config.yaml
train_examples: 45211
crop_scale_min: 1
arch: "convnext"
isotropic: false
norm: "layernorm"
inner_norm: false
experts_per_token: 1
shared_expert: false
kernel_size: 7
warmup_steps: 1660
Rows from expert 5 of block 7, named by matrix and row number. Rows with one number belong to one neuron. Each number is 128 + 32 x the weight over its row's rms, rounded and kept within 0 to 255. All counts start at 0. Numbers have three digits each. After the name is the row's rms in percent of the matrix's.
# up: expert up (model.blocks.7.mlp.up, 16x320x320), inputs 138-183
# down: expert down (model.blocks.7.mlp.down, 16x320x320, transposed), outputs 138-183
up.48 094:105116101138166116146098131086170120189137112111133155100118139122119159131125148169146113178113081109142113118116063142156108153140169140
down.48 106:095130139154170093145121173152164131104149138147118108146141159114140115124152100120082137130087092106105111132202159138204170070130186078
up.49 099:114092075121125166170143137091140075159100145123109111128139083111096097092089134078154115124106165164165146109176105128131097190130107079
down.49 101:076089111133150104141122128171136064159149097170106157087154086127129129119127175121119137154122120088047117092158126117111124106104133167
up.50 101:069117134144127116196115089164151121122142154177097146185104056169161112140165129151169065139108120147091114129125086113158147092078128129
down.50 097:166163144111149116128147086118141103113157141078112087143143148113145167062154146107082152101094069136126146121112145108143172172121130081
up.51 091:102164117086145114167083179151127149134131094177107170187117127133091077086079107114123170131096132153070097112179125156133066152111176071
down.51 096:130193117140170153167135104112175157148108097093118163115055137151141091175164143175123153151136063133134091125172153112169140081126098137
up.52 089:117140154117182151147113133097123122069103119091142069129101126100158087120139156086129099104106139170098131195128170133164132130128184087
down.52 089:139127139166151192129166114089130144129143127092137089167116148129180108142113178089098195172140167150136081128136108179113062114139095103
up.53 103:072092161154139147097123154082113196238146118091192135155110104155102155084059101102117136143141105145115154128187159147131154159141105192
down.53 095:120089147113142162116134131118066163151118151129177131093070170148049109143117090148104098117141081123059131163110128159123102166101076128
up.54 106:125146149170092166096101126118103082136155095077177077134135118173114166178180109160103186120180153115127133122178122116132144160102111121
down.54 101:108143157123090131114145101118056167152093107117099069108112147129139144117085157106151098143123190143139160109119065127132092092102112196
up.55 105:164151082126077092100127115187094041150177134165152154140148163073117159149130154060092187095130133145151179090136147031157055098095180135
down.55 101:159124099115164073107117136128044150183093132120099109128065089117123128106074170058098209149144162111090130067085139154123112118058184134
up.56 100:097099113160119061200158125152092115134160091171123125130145123116216177140156149201118128095199165121101185115139083146101112124136172160
down.56 097:193131145123156123148116104087119086131110112152084152128159069161133137147066124132139185141080113191142063136199094101114067129126139166
up.57 093:168120175078135109098167092098105101206150187180086111182094124125114134139144112084151111107130072129146096171145095099121119128118145151
down.57 094:139094110183136124141150156139166083121178098090153167114117140135145092107187121107130120132125157204118124190176137094110175109147192097
up.58 097:132107128151108138152171156120078152163122098090141058081143144126055118111132126111155172130087096133123149102079163142151187112138103050
down.58 094:122125131128115169150109143156063153141179144143100041148135155110105138088138134070168096186114149091131089129141149145140161134181144128
up.59 100:082108120140112118102128180131170116128193074126109125121106109108154109137140141123140113138120072191125168103126098144078105141147135153
down.59 101:053145140128106105136129157129147065163134080103146073151097123161160110114145140092131080082152117077095107107132185092149143146202102151
up.60 097:076166109171159145217179106140186111099120142153116094098111115033136124183098146134092120125105154201191119112121135158134114184117143108
down.60 097:169111069135115143167151158161173073157109097085159092125131109153161159113117090141132117097169164152187076061081122070100080146105119058
up.61 097:117115145129112138110131160099085155132087176089138089161128099097079123183168170104156086181150152124119158114087193175121123154132087086
down.61 098:131107145151095151104216099158124071143168151115137154095129140138110147122195136192133135115087100144129116173080123158092127192129102141
up.62 110:107104151153120040141137112108174094166133147099157212107112176133129147120141094139108130160090148119145158106127142140059104139146125150
down.62 107:179120101193194118109119174059158181166111085119195161075123170151112106132126083069100149138094106105139121086142142118172082123117119120
up.63 098:108167130165162155161098088130141155091110082099128120127174077174170128060173136188163094048174134099158134070115097135070062150147120151
down.63 107:120131116153139150091155127185144148107139145165132076177115145118201160153159141093141141143166172122053156099137074154101192152148133152
up.64 093:137115101166154082112097095189109094145124082138105097128152141153111109117109139152156152127107145160096124136152125103169115131160139198
down.64 088:171143098144172103110121141138091094113100109112141091125128123114102112223070155138143095152069157108155171112100116150165130100124161135
up.65 095:143181135098101159135141155156190131171101111034089101146151156132099139132164105180153097141057193128164052117204160133077091153097097075
down.65 090:091177126151108156144171145091199131144126077194164083139141119158131099168143169159139103194162091145131125149102089172129097106160165110
up.66 101:122147113143088103120096170141100131136066085181149057138134095094125152114155088135156160112101122097120091092116123111129137131169174101
down.66 096:182127097129124153126123131160101162127148140091073143196117140160119148117132065153125128102130090090116154158097170173169099144126146089
up.67 100:150083149072112147112115127128103145065152183146142120102065103105162113109144097077118173089101147075169118067205149078079140112133068104
down.67 094:117108147116214163123098088155082154111108129068121096154140083146116120106078108068132158135161139145169086147097137160169148100118077104
up.68 105:135155095156094114120119140121210113157105132045137110111130140147079094158099111174126114182158124083097140103094156123163164138106174129
down.68 096:110125125091099154143112186152132125089098107137086176118118160113082190102148116106108161169156127044148046139058117130122145092098152153
up.69 102:113117099110134142165111140111070097149097112079074167127092118096111162119143115140161087105146130131153188096093107109135114111154107029
down.69 113:174098135111106133107172109106173146141091142157188121092090133141096199104070113155141115123120123141126157148172144144071078160095120085
up.70 093:142095129166120118175099157024111167099092090145147139117172141090108151142127156081063188118159171173121156115144113130163094114169128100
down.70 099:130179107127103158107115198127126163174133092131158145161125108156120135138144132109152125186094137096058095130107105170143146048133175122
up.71 097:143108158132126071183086129176150168154166115132117096093166112127130164146127080108124155108089111114095147106161118125090093117173174112
down.71 102:144132112216107143136143105093145145136138090147035108135128094162120128088107062110076135144106188113133168225117119142158095151127149118
up.72 098:187122153169102171100160090068168136113150142107104122112108081104145142129142070122189134127124198105140116156137066167109126100108135090
down.72 100:124117197139131144156138127115136122172136120125137133087124131180082098143125072099108127160132166129093128116199196106116141163129150117
up.73 091:063181145128129160135159141181079118137209142102128167104105079119139180099107220171143134127113155119131137106108099100146109088172130199
down.73 088:177102121131170139149143083138109084138116091131164119099106146131166109142140126107102145181140193087125126097151135108179164050131067185
up.74 090:136152143085118118086087173124121144171104163117134081145150129149022129132139083091140147127162161167132124118099146131157102128077115123
down.74 092:095168115159131079206099089204121145141114138149163114124089130114136166115112100152102156174122111145133111117215209040165132135092133062
up.75 096:059135145148112076086169161122097110142054107118162113135151142173123142128142109132105113145148084109116141153143152159140114122094089094
down.75 095:133105119105120164102147055112101144162151124148172107230116150157143165137148074086130112081128111117126130104116121122073127136157112114
up.76 108:096134095124136080088125155164085098134130152159185121109147098101144097092170198092092186101115185113129118145111150147148210156111122137
down.76 107:164157086110113131113183083169105120153161187139097194124118138137084127147066151131139057106111136088142133129155180125193060123107124090
up.77 107:176072177124126129094108104161082078151149124184130119074138132147119147125181135111113171161111125131108095163129124094127074137115133162
down.77 098:220156168086115113114158100150115119150121114147106098075074097125122109120129142176116152124162106151138173175122112121109108188171128129
up.78 094:139025164130104114139189186130147089117162082098132165113157116125117158157108114120099157125139044172124077183123088105143114152155121170
down.78 095:109140145123179112113135097137102102080115142115106194133118126115146092117142066131168119182128124187090134125152161127149151118134132121
up.79 099:148138204155142137125157097151187069155123182153153132170129124122061065117126138085074171112118069119097052128129130187171172111116133121
down.79 104:126133122114165137147168127183160123115065089108084126113127117129106102057124183180123100221160124117108193114133105137110142137150099121
up.80 097:145106145170100140168077121183089116176109120143093152178159154156096134152124148105128172161088136117155084140106156084140080120133092097
down.80 104:142144128124137146105098159076173177132123077109129136123209075096132117189103105128140148114135142119087176133096179150148137119166107141
up.81 101:119080113125090109129103083144135147158125133122092134122160198154132140114098125152119105126141119168020140207098096157186098183094166136
down.81 096:145125168128159131202142074091181131162098134145142153158151117134139145141152127126063108137107160138124194126206112072087132166133153145
up.82 110:155129189127104172129128094177151201183170139130131096148113140071153082193120166127114142126117132085109142111105092146068148088128111142
down.82 098:146085172107113091121131072051063181191111184142138175182099083129136075142100130140115089124171149132107162143161146080103073132092124118
up.83 101:159101196113126092136148132170112096172185072147093136180136117156109158148140100098123074080131122172086072147029098141121159117132140115
down.83 100:096111100066142103074139055099151180108161154076112123125189173118126119056071128077119160109130161117128172136101092091113084119107177143
up.84 096:149142172136168140144226141135155101094114100070094143036135121126105115102125113145189104162114148089130102175058097178116102180081090108
down.84 100:139124148130167151131095197138110192103090113106112100122079152120134121074136152099163138110131085151129134103068083155152105169104134139
up.85 108:116115083142068084161126126093126140070121153113102128173145124070172154179132093116104144084091111168112126116139076151143147166133087060
down.85 098:121132152139125178148124091114072090208132108108171154146116083089154113144140076092106150099103101143068148122138160033157141088127151115
up.86 101:088138076185113075119118157140108138147104101146135129121103131134108088135158151101147112144128076110136108087148132083167144177182138172
down.86 106:111129116148117105107108111166137088122153102073058151150128111126052136099149096105063063163086069102174166129083160170126188111174136151
up.87 096:092136145106111084079123106102090147105132147158133175146068144137116101131105117170141146131135174130148173139026141109082213131173093104
down.87 099:185124142117164178120113118126121128078121151104077129143126144121103125111071076128142132142132096120140084175111075206121164155117175074
up.88 101:151115156152117128125069124182105171097087164093160056172124099193140124117127129112107132186115181126167135100131099131105077165177125133
down.88 097:148133144105153081126127126160151149197137157112155052163160113105089146136151137095187125133157144126131158140100071126146134092143132193
up.89 102:154136152076184180134075102133074162082099101113137140153159058137117145089135165093149134140202072138123149153129142133139119150164137186
down.89 104:157110111205181090136100154150081138077153120190167135112121142085098120136171121245172127076121141132134133125147105145120129150109094145
up.90 098:194110175133140141117129148102148134162098177159151172185173115162109094158081145107140091124100157175069148143149093153147149136109107125
down.90 099:157127118139148094114121105066129100087095137156103125174172105121165094162141128136099152168129126154180117166134176126115115185138157147
up.91 105:159136116121104152139201137132195108100120123100200116110187119163144105102153141067067175113112083097086153116167064091144112142145196089
down.91 099:132081114052088144144135115073190078108140108118187090047134130147080149133124113145070046151126170154123124136107075125072091136137114173
up.92 095:134127107126112156090127176152124203138154156105117104124154125117133113134131119125107111158190165124125113140119174128112105159138107199
down.92 101:148111141142049088135150144067155172174122136143162105120112179089134129146191078148133097069161170077124190191148087133174098104093165155
up.93 099:100148127148135113100110177154139162115081166069165134120136118181139134134139056158181123068148090094132162096133147151172110138126114162
down.93 097:146123129192089148116153125178127127040159153129170105073142100167144140120109133170130174095141162145090178161149173122169105095104124147
up.94 089:164109107101151104115180149116091168141138143168076139131094116116133146071172144200127183215148152129116137130129187068145072085125163100
down.94 092:087141092121095141158152058147158112156132128126095172116199052108124140121164103165086101116109149166140105145072095102134111069141119064
up.95 096:114100197129116167136151106184116084074109156045116122154091073112146183200170085162093189118102135147159183156100102089121131144148151099
down.95 100:158161108122137145141097095091141104172110139070182121087174146108150113097156134125135088064130184057101099156108114148154162139071174079
up.96 100:100166050167166195138100115137123116128074127114109129080139141104100125123149137165142137169152148098105143133118132141155047227147187059
down.96 105:142065148171145213157129142200117142135116103142130109059145160116119136094165173182126149092127126131149112123128182122191128162157143121
up.97 101:122168102143111133092140107130190053170168126111117120107130092053148136083094091155117162154177094159163139082147196103135085128126122098
down.97 105:071216149068129103097128105160181117053097128209094146077164092167129162124080166108101139121120081132125135106072117158072131100100142122
up.98 102:114121133186120145127127190128167090152157113094142102073127098070104103079158153097140076154109089127137183125096139084112150070170145112
down.98 111:164173135104143168093171069181116212168153104176151216128180149147151121164150111130134094130151207142136139122108161185160065134170100152
up.99 103:128121168146087082095134127124156140143084127115096137085050100162147128116116115098133182098204201072095147079128116057111120150146144146
down.99 103:139136111171156123113170167123055065133111148154108123181158127130183134092107148103108216158106123116093092078131157180180087148125106099
up.100 104:116131158111179058084088143117092137122155161011171202095079103112122165097124108077137099134113117181093161165171118126118110133110121157
down.100 096:181164144166111074153125177154158055142123142158185123131138169134154121124190116169150074088117155161095105143137142127199163130185137082
up.101 096:088119171118187132072141105131142145169081144110132213130199123120119141151075179175126140171113076118099044148181112108137161088202073101
down.101 100:108180117083146156102148101077170095080131156129191151180155114100113121093144044182112181135124102170154146138068118121100137083194146167
up.102 098:141147102116132086151191152125093130175141142121175171141075204103098145147125137084092080134075098098124148124145194125163143061126127168
down.102 093:178063105144139113135126133057176144181149090203141157155173173100132135193104139144146134149108189125153079146152078163092157149109098128
up.103 090:103130089081103169048077128108121079133125120161123145140136145121137129107120173122141185074108085151057103077140153146078075131097152107
down.103 096:108114101118136174166120097157127122133068177182199102189111125138128083131114171153077152170106078142148109099079122107210186088084161087
up.104 100:090196157175172106126189094106111083114113102100119135060140149191080105142127163131082094152134159103097088112119113107141126171183147197
down.104 102:077191161120157159099117084181150149107172111150166134160153112091113148218093162058121208163092101064143122097083134140103091140170100116
up.105 113:141099133121128124103137090112172093119171086161086149118095074139089086122108104097158104119116159069159163153135085164149166158114141150
down.105 110:106094085088120128133144093109060128100069113124119155091138104152092120168164129116108121126092176139098156127102108111156122162130078148
up.106 097:132113125139150124118131083110191159167159124092126173112095124176131085158132207149062078059111137149093121157156085130144092163101111186
down.106 104:184153108099130081093180122117154158178126127117160150124150120126112099167100142122159155129130108129136107146121095091168131097098136129
up.107 101:115112133060136094082120132086147133076145120131173138122154079138093109146166127085136138090096129163114077132173145163104086066146145175
down.107 099:120142145147144080171142087068173129137136087107158120137099111141179166106133198128103100111127123103180172124115114141075129072117133097
up.108 086:135107132129123072062098120166139169119194170087148123119150110103134159120090101124115131167126086149103104134145131084157088136156157151
down.108 093:124093138120092142150092134157140088176116064140121103168109165144119123165122153163142103152126051170163083080190180087119134133111098110
up.109 096:071126110103102129112122177114074154168113150085158130128107100152107122146141121104178135105161098099119100144167165150140147125120176096
down.109 109:188149155052128096116189136130135166114135117086139163171119176151110131155062160128124125141108117180100096143141079073064120114084126097
up.110 094:106188103156121121101117127101104178129115129122138151184086104147158189188197142046160136176119075147117116115171088130137075128154171129
down.110 104:101143127088077144173154179136112071212078135211102086106135159109111158064113137185117136110132139189191126148125130104160119167114084103
up.111 097:169126171139156159102071108121179146113130180115123137084150103131095167158082041162082103151124155157117131110102116116100178107150128154
down.111 099:159162183125159125127148140122176170082135133144109123153094117107121101111134149080111139134160118165137114142078075171098151193157115144
up.112 109:095086134134113069099101121167182119088140139140126150136173088105099170105110087113172092124136123150123126147111122139056140154070127122
down.112 097:176120124145214104178152125130091168143095105116079145147084148135116105134141148051049102151181092111175078140174122122082153191161131126
up.113 096:109109163149130124087163156101171144137089143173104115180168137169109120103160053104113075142132152177165138129136101155186143126162142138
down.113 103:094122154140132138126128140156115121207128080171145157132181147148122126091104127165117153135174092130098138169119121103104111138137125153
up.114 099:154150119130158118121200104191141140108122196139122087133121155111176087099128116102140142097167158091118139149134149124125134140135054129
down.114 096:143121097161061094060140174095216124149090131136115129093129162130085175118174143118123108094130147131118110138120164140147131130185110143
up.115 104:136142128106124170140192134112165132110106080085109141131117130125095173125127105117051142097093105116196149083170127132158138197073116109
down.115 100:149107153155081120064124065141063133115113135098153155156084104160178154116157181130099125144083096169092128149076084143044147098144148197
up.116 100:134109076157169081098115114177126148106136114149110095177159196117134098105132084092176162123069097143122162099095154059125144105149096110
down.116 098:201055115041199113118158144125100076107145099143138156089130137101138147151148111163116096093136150053185118138115078132117146151115135103
up.117 087:098141110117131160140129150101173109113133129198157142083134103138145134186106152108188053082094119109099107136095096155133134115072129101
down.117 081:135116180166145156114159054148135118132146118041139060083141142106149121204103139131160164147155105114154120121087084185153135105138114147
up.118 097:120152122183059115150132103154143110123111143144121182136130143116146105159125106164099133087080144172104196197148156137217147044166169107
down.118 090:177207123038120139139118109137197149097151147184120090077136150148139132143132093135085128136102179101140097088144130155145172114111121167
up.119 110:160089155100127132152194131190114197149092112080159131141120150106061135127151144146154166184127160103125149129156166100108108052100135186
down.119 102:095029127115194157089085111157108167133107129082121165089144170112145108118149150134118124128116142046090127106151149128178134133129146129
up.120 101:149099118093100172147080120099122076138154142149134080139135107156130126150086113175119246096027065128093115123104144117113142145124162153
down.120 101:124147082063131122165157107145128192157133149167179094203144122107118123115125208091135074048092129066090144132153126130109127124115117158
up.121 096:135079128106135124111127111039159155126090117129122181119139125171040128092125110068171071154108129148162126083139141169142133173129142184
down.121 096:185125115040132156133129126160120145126135133141097177120121136147164115174095122141102165141128095159115063172143122139125154116184103080
up.122 100:130155107146103130102133091141177207141179118078149134083151140110145122119134097169158165173093165121092120091109076163105117155131114071
down.122 103:138194178148153145152084103138071144223165174139127122048096125133127154088113132153118154074134150124156097145102201158188096174131093110
up.123 099:145139111159168126115134092108162127122139208117115068067118121097122095128119120160068083167061103175120155143114123119160073097166112134
down.123 100:079103123177082110095146154119164147109086097168094090083134111172135124125083135193139148173154158168136175114135160090113123126118148153
up.124 100:136108108078143114072114147093069133172120112173076118161128107109091131135135129156171156166173130135136114119139138139116160137138177084
down.124 093:164070137116086164122163133190151112165160139130175122112100141115082129126155128137139114094150098092073130163159117141101116183133138160
up.125 087:126099106175135096163115108143114111113114151171105127144130159160150156132116176129111149068132150098070187147121082148148112108112148182
down.125 092:120099159152123138180134128131138084103146079133118148194110163103160157122135096152134105101144117156134130165163101142123173173152104131
up.126 097:180083142141183080103184113113099092124098132093147136121086110140122116099091119093089120175066085060145118099166135190146119151120145159
down.126 104:107153165137155150126135137087121094135166099106116109215136114098097132135140208117189109102155082131127166098185091086099080113107148160
up.127 096:126113114103145129121123133105159061012129085106081165138135126094113085185147054147143095088088124098119189133143082161159136148145143128
down.127 096:086132135079124097163074153143107105145159100137106116171118104094120127113120113059137117167068189167115135072127165106127150167121129121
up.128 100:117103130125130156170228149123164126168138065089100116183102097163105161096174116089116134122119120140140054121114132174153185141113110122
down.128 095:125074138120141142137143158133148118130144127104086171114146147117130144104113074133111078110115094087145125166080160065095151105072130101
up.129 099:123113113147167088141079081100164133150104123150127144070138120066109147126113135087065139111124113188113107109131131113134115133123103169
down.129 093:139096160106110134115102158161153137083150126159127146129099147139100167117144064018071168133135107099179168054144055138157140128095095111
up.130 097:191138124173118049206132114128151141176129119121118138198059064158078124154062122065090055147097138114166133164162162170083142117080135076
down.130 102:097123150125133091139121156131149099188114139134085094115069124080145112118102168115151130148153100131128109095123152172104120112113125134
up.131 105:123139061162136186088167086170140081133154122109117178063107120112163119170178109125156124143072094088119140102131155161122175161135173116
down.131 097:071122120128108107114160161151142068078066140132178180066118124100127130091123089210094151064191126106086134138072170127159118108142135097
up.132 092:140107108085114118104102186133128127076121108125125108107163102143199132122166129151133112107151147171190094109167144133155110213080155127
down.132 098:085134087106096120126141128131109116173165185164127137065159129103159137105169148240160124104110117155142132111100080138136121089145099118
up.133 099:096118146091133121140138089102127098091159125099062082143137099135120166106121079130108154119098112095151170101104209143106142161143086105
down.133 113:163166145171132147135099123121106068085169157116107115119162162120079081136080160134115133141091094112138134074123109076152130114142103137
up.134 099:145142121071203140106167188147124101147082153065085140094078086126128107130155124160145183175121157121146158158093168095138118100119158114
down.134 100:066094096082124137099119108076114134156131134119187154110160173091145169151136083117129124142084196098131152123098156162148196144185096099
up.135 099:189146099158190127141123173131108096130111113120106081182133133145154104103136147121142080160124132124144096100106135086140115096129163154
down.135 085:090081098145143119137140096120189140168149136158131119111115126137133076127123125094129131113188105140102127095095084178134145163159121114
up.136 095:117149151182073155126125093155094138192125185172121140174072131087138081179119165155093134104176133117154169096156135080152124127126133094
down.136 095:115116160138114114104080073167144182189148135143163096085131133112147161148222067135078139152133163083088164148129121180089121085120107092
up.137 097:131152115120123140127112155156125160150087116161103139090149149113134133136102138179150157081105131139073152121112084181093134139144097131
down.137 109:078113156098134126158147148108149149107151108069123133112093158140128101181113142152161102126159129146080144153189155079096174071127138114
up.138 111:135138102170123135149140108150115140145133132152142136136108101122056140102136100151155123099113148137119148080167137111106142138098142161
down.138 100:137129140122153146132148075087100097114115109122149168118165166114172138150135125097155115138110070084072121128129079086092092118132089085
up.139 107:101147121154144124152118188123180115087162107138122164163135105091103068147163177087139143105101085070077106164121127174148139150136139079
down.139 113:105121128111123157149059190218149135164084138129164226102108110154144142131134133177103159070146119140125159160138145142103139078109162112
up.140 100:129157111109070149174124126072129151127079107163170141139140127146153088156140170129088160147112100133110107123116122095061134081116154128
down.140 100:150102152089133112181145067068141124082157080117129128123116096102131084095177119136115107094118129122144143204112116136163162136135156172
up.141 092:136120123141153123105087108158135167136192108115110149137127101112068089071110125100127091056113165155123121141168129151140182172144173118
down.141 095:095110060129146165118123131181127061101140157118159134105094173096104111154084138154143097128125131085099183122140170079055191113147122136
up.142 094:138121116157126124153114138145142115176185078129138178121146093160194137085081160159090178109091119122089116135145102114154098092121114164
down.142 096:129080136140109138160125165115076129113120111200150109147163073116145095107189145115141077118090112167082085045134095146161127081068074111
up.143 090:094125134098116146141127039127154126135138182101178121109117089157130191133136126111140056120086172142137176190129120156162158088173083089
down.143 097:110106113169208138146086142156179215139094092098120138125118135169174090180108104231127150136155150135127085147176173139159142103107100160
up.144 095:154124175115145153126111133106142145088109076060121190165117109108142134135154155121131111101161151153099127108105127160136162153168130139
down.144 097:134110145128157129161126148113079074134193081143151208153126115128120091083167073186132146175107131117126085164121182169103146098138109100
up.145 096:095158121197168131131126153141161110135122127151143109099104104155138117110102077094130135087175083126125221096123122082114125103150097118
down.145 104:147181146169097115145113113161128150090118082123090121127124084119157155151134094181134161116116154166083190104117117165163053148126120141
up.146 095:175164076159127141150097134120121110077145122102186191148179093127151052158074119065125101164118106127107148147131105082096144156088098093
down.146 089:151131138089126130150107168083098127118184182140157121193114106094121140140098156122145109099129132095131134094096142082119123153150099197
up.147 099:158161078175095103109122123126085139033080073096149121088089189100085135158133163140148188174117151089111154064154156162112122099085121096
down.147 102:160165144093158072117090131169092159108131097124105108130135108153099102149112211103116048135166108126166145117114143137164141154100110127
up.148 098:121083131146144123000137128142067103136170136146122126172079103131163141113108170139138171099160126090141106148118114133141138145166108085
down.148 101:111131149183124114144142117118162109217094154175130088116155148139101096158128114161150106107098085083096113118126072111195136152113113095
up.149 096:117149089085159131130113150124142166110158143103050119122061144172180116112154176124166140157111081109174108138168153093093059075151145134
down.149 095:133189106102131152128154186112131134109140124107151082145097106115136129120139067086124122091099178120137107072170149129108116055111121150
up.150 104:153218120118163105134177162137116148157161128130114116097148109138139091132110173135127162192132161153090152136112105170157050103093098164
down.150 100:078161113090144139158134131113087119111118145099094129126147089157169096106145090131130113103187135100118099106108147121081114118103145084
up.151 103:114115135179084162141087129145140124157169125130141155140143162113114154134096166119115132099117075113137102077130106100147135140101112129
down.151 096:069069163079158093154146055164141122125149128142172106106101193103095148118136128102117152113132079125153195188147158056151121060156108169
up.152 092:119180165182139117092125113129127139143126091129074102090126159131153170142138116104149133092127090096163185153117155124150090150156107136
down.152 098:126061138173133118121110158105120061114112161130128113107169092132134126173171129152130058128110140122175144110056106119166166215129114194
up.153 104:153101149096107147129115065114101104162077157106158146132102165156197103161104141135159104123162159088141091093133087105157131109124128086
down.153 101:097145152169199114099143125100107106143107115089152126074144099151108183121167065071149154136097053130168133133174112179126120133101107133
up.154 095:141126132115082124167122128152199103152101133188157158143194133172159127093115143155118168116117115131137116091186124112130110069115155132
down.154 099:126087124160133102180116078137094130121128134177099098203097134145074159108090138167162145066174129150112076124129160182163174131094131120
up.155 099:141167089095108128115129100100157132117179140178112081125086109125130139055173131191112084124111114127144186115157047109126141055062160151
down.155 101:149171184137185115112154094085157118126099150110043104151133064068146157138111101168130116144089052145139210130124132148160080122106065170
up.156 098:122101099087178090126159134101071110077130072088118069076141160144129125088135084112149167129167136169107157163115143147143174082089110125
down.156 101:131134110140135043147140084125135081160088136140159091024116119147089127125136120073142111106118139143131138198202114089124157162083114097
up.157 097:149120128117123120167118146145086146146139125119165103219150114162091145096149144111090147108132151127124144174167128138164148176078140092
down.157 109:111137096152152124134146107062124200136172117137072169103110120116139099158143120186147065138139168161129071131092180140117107133138147095
up.158 092:127046143144153138156086106149135146160153176111153137147113122154113117102128105130121161134090105156151118145116115142139171089128110142
down.158 094:129073173117129095150104160153103136071153141127113157155113080148099113107103113152107118142093143118160119144118160113102142129103121149
up.159 099:154138148134129118124054121062087089095105070033151131137121127089124138118140158148116124142116154164163173156130145115145128123117097126
down.159 106:115140112111169136145104140056135173156105155157107168117137116096098154100123109160171126087149119089129118082203150093153124104083134088
up.160 097:132078120127116200098157145113150067141130139131070130098084216140108144108065171136166157115112107172113136142143096112135121127171090109
down.160 098:203093140241083144104173088119117141039084090100177098137155108125134127151126150137101124112138158150112188080094044146089066166168175159
up.161 102:144163094137128139215064123132150112081165144056153088111151126116135161078157130074114055139115122112137163134144135134138148135113122119
down.161 106:119100113164088139097132125207139070075132126152112113104198184103110147082081154168108095117128098126085114160133126147110075165126138077
up.162 110:095141116080187164063159156108129137160136130108127179121117141129115132086102181121165081173152064134101171139086132118096104120128136123
down.162 102:062096078053147071130173104067157162097108136060162051101133139175124188139103152046111154164158103175133197104155093101080134115116132127
up.163 112:148096074106156122163151180122146197128092114073168169121069099134101142125166080127104181119178079139116125131118129126095140158085096117
down.163 100:131182124134091158096139052162155045163103182118136137132148133131079114094136172143130124119174119157139167073129063165125110122151138145
up.164 099:116145105135121086166103149171179137114100186071194140175133113114160113124164129066075150136112019150155067071067148091119137132125098184
down.164 099:137143120082121106140140134092143160136145133179090141184140141149144120074114088109114097157124107152095121155159159141103129121127108149
up.165 098:185141131106110190142051136092095061122129126093130129149169143126140168185136098147180185119148118146145102141114157142096157068065157104
down.165 096:133138143114110137125115168152142122112086140087121111172153166117163107137140120111094120095185156133208134112193139142130103206118094119
up.166 101:133136126164121134123229136122107154100151119105145198117103086160108105157133110099110116133130116117063174101099120126163111176117153146
down.166 101:149146150106152101094136164096113128103075097076164191129138075094138134177126063134119166125109078102121094131118174093122118160178120195
up.167 100:083137074083124094193125173188076107184136124149138171126153133119143125178099133102142080117096140062091043123127130116126165110118084160
down.167 103:115137085172125162144129169134070073128132132062049136094091173152089093103136130077107157109189160136172091183121124170136161089113150128
up.168 099:134174106112124102179119143136168125063075147041168153138155095111148134139107110160139156083172130157157098099160146126150076142120106091
down.168 096:134159163133099173103115141134153141138105124098139133149134121107180161141145199083209132104143086091130200116177078101091093106154102209
up.169 108:168166131118117105105159108101144113058087161105113175171117156104179101130156170113134114098150127113129156108108138144136112105134143123
down.169 099:118055167135043109072112042196075107095166158125120122124136104109126072144175201191155134138101132117095066091085154160185155114139136060
up.170 111:124131116106118116133073148111084157097104151119130163210140149146169143085146123097146140086117129075143123161102193137115199086134135136
down.170 096:098134161172134143153088068066170094057180166131087105124124154128094155116165066175154114115101169176107170139121113172074144140119177127
up.171 101:125153145132090098124131110076131186108106138107162131178151162073172177141145150128098160049144127135108104226095148127154100127122136172
down.171 094:132131182137090152151092150112198154168127119173117115140104148069129109099131170215139142154077120103132208069169138170111108081151169125
up.172 105:147129092177156079089098144163120186114105162107109138134160174102152163137136161149140085116108097142151155160144115082057147117074105121
down.172 100:133134080109101095111089149146149115149162146156144107104160117147128067112099159095144177128130158128132163131078126170166132160133121156
up.173 097:123129141139098214144086117117149163133130126150071115155166180125095131112102086044108233075148175083142137175144120139135147139136076131
down.173 098:127084121125129111123148118168112039134103160142079171169096177148088165093103154063167122113091141060199100185105096099183147064101177131
up.174 109:132115152122072148136071101132171124077172117141129149136165114108150116177141126138142179109131103064129128156095146168105120141161088116
down.174 095:185125135153060122137115097061103139140115134133122098121137099138114130091145121086130086111188114165161130142178091116116189145170138179
up.175 098:103136156095146109062165127095098174186147105082142105105143153170152144132119221129149067068144077159144149115180147132127166097135108155
down.175 089:151146102146113105073106103175073086175104144145122128138057156120122158090111119111122206119179090159213103144115151201128132123125138142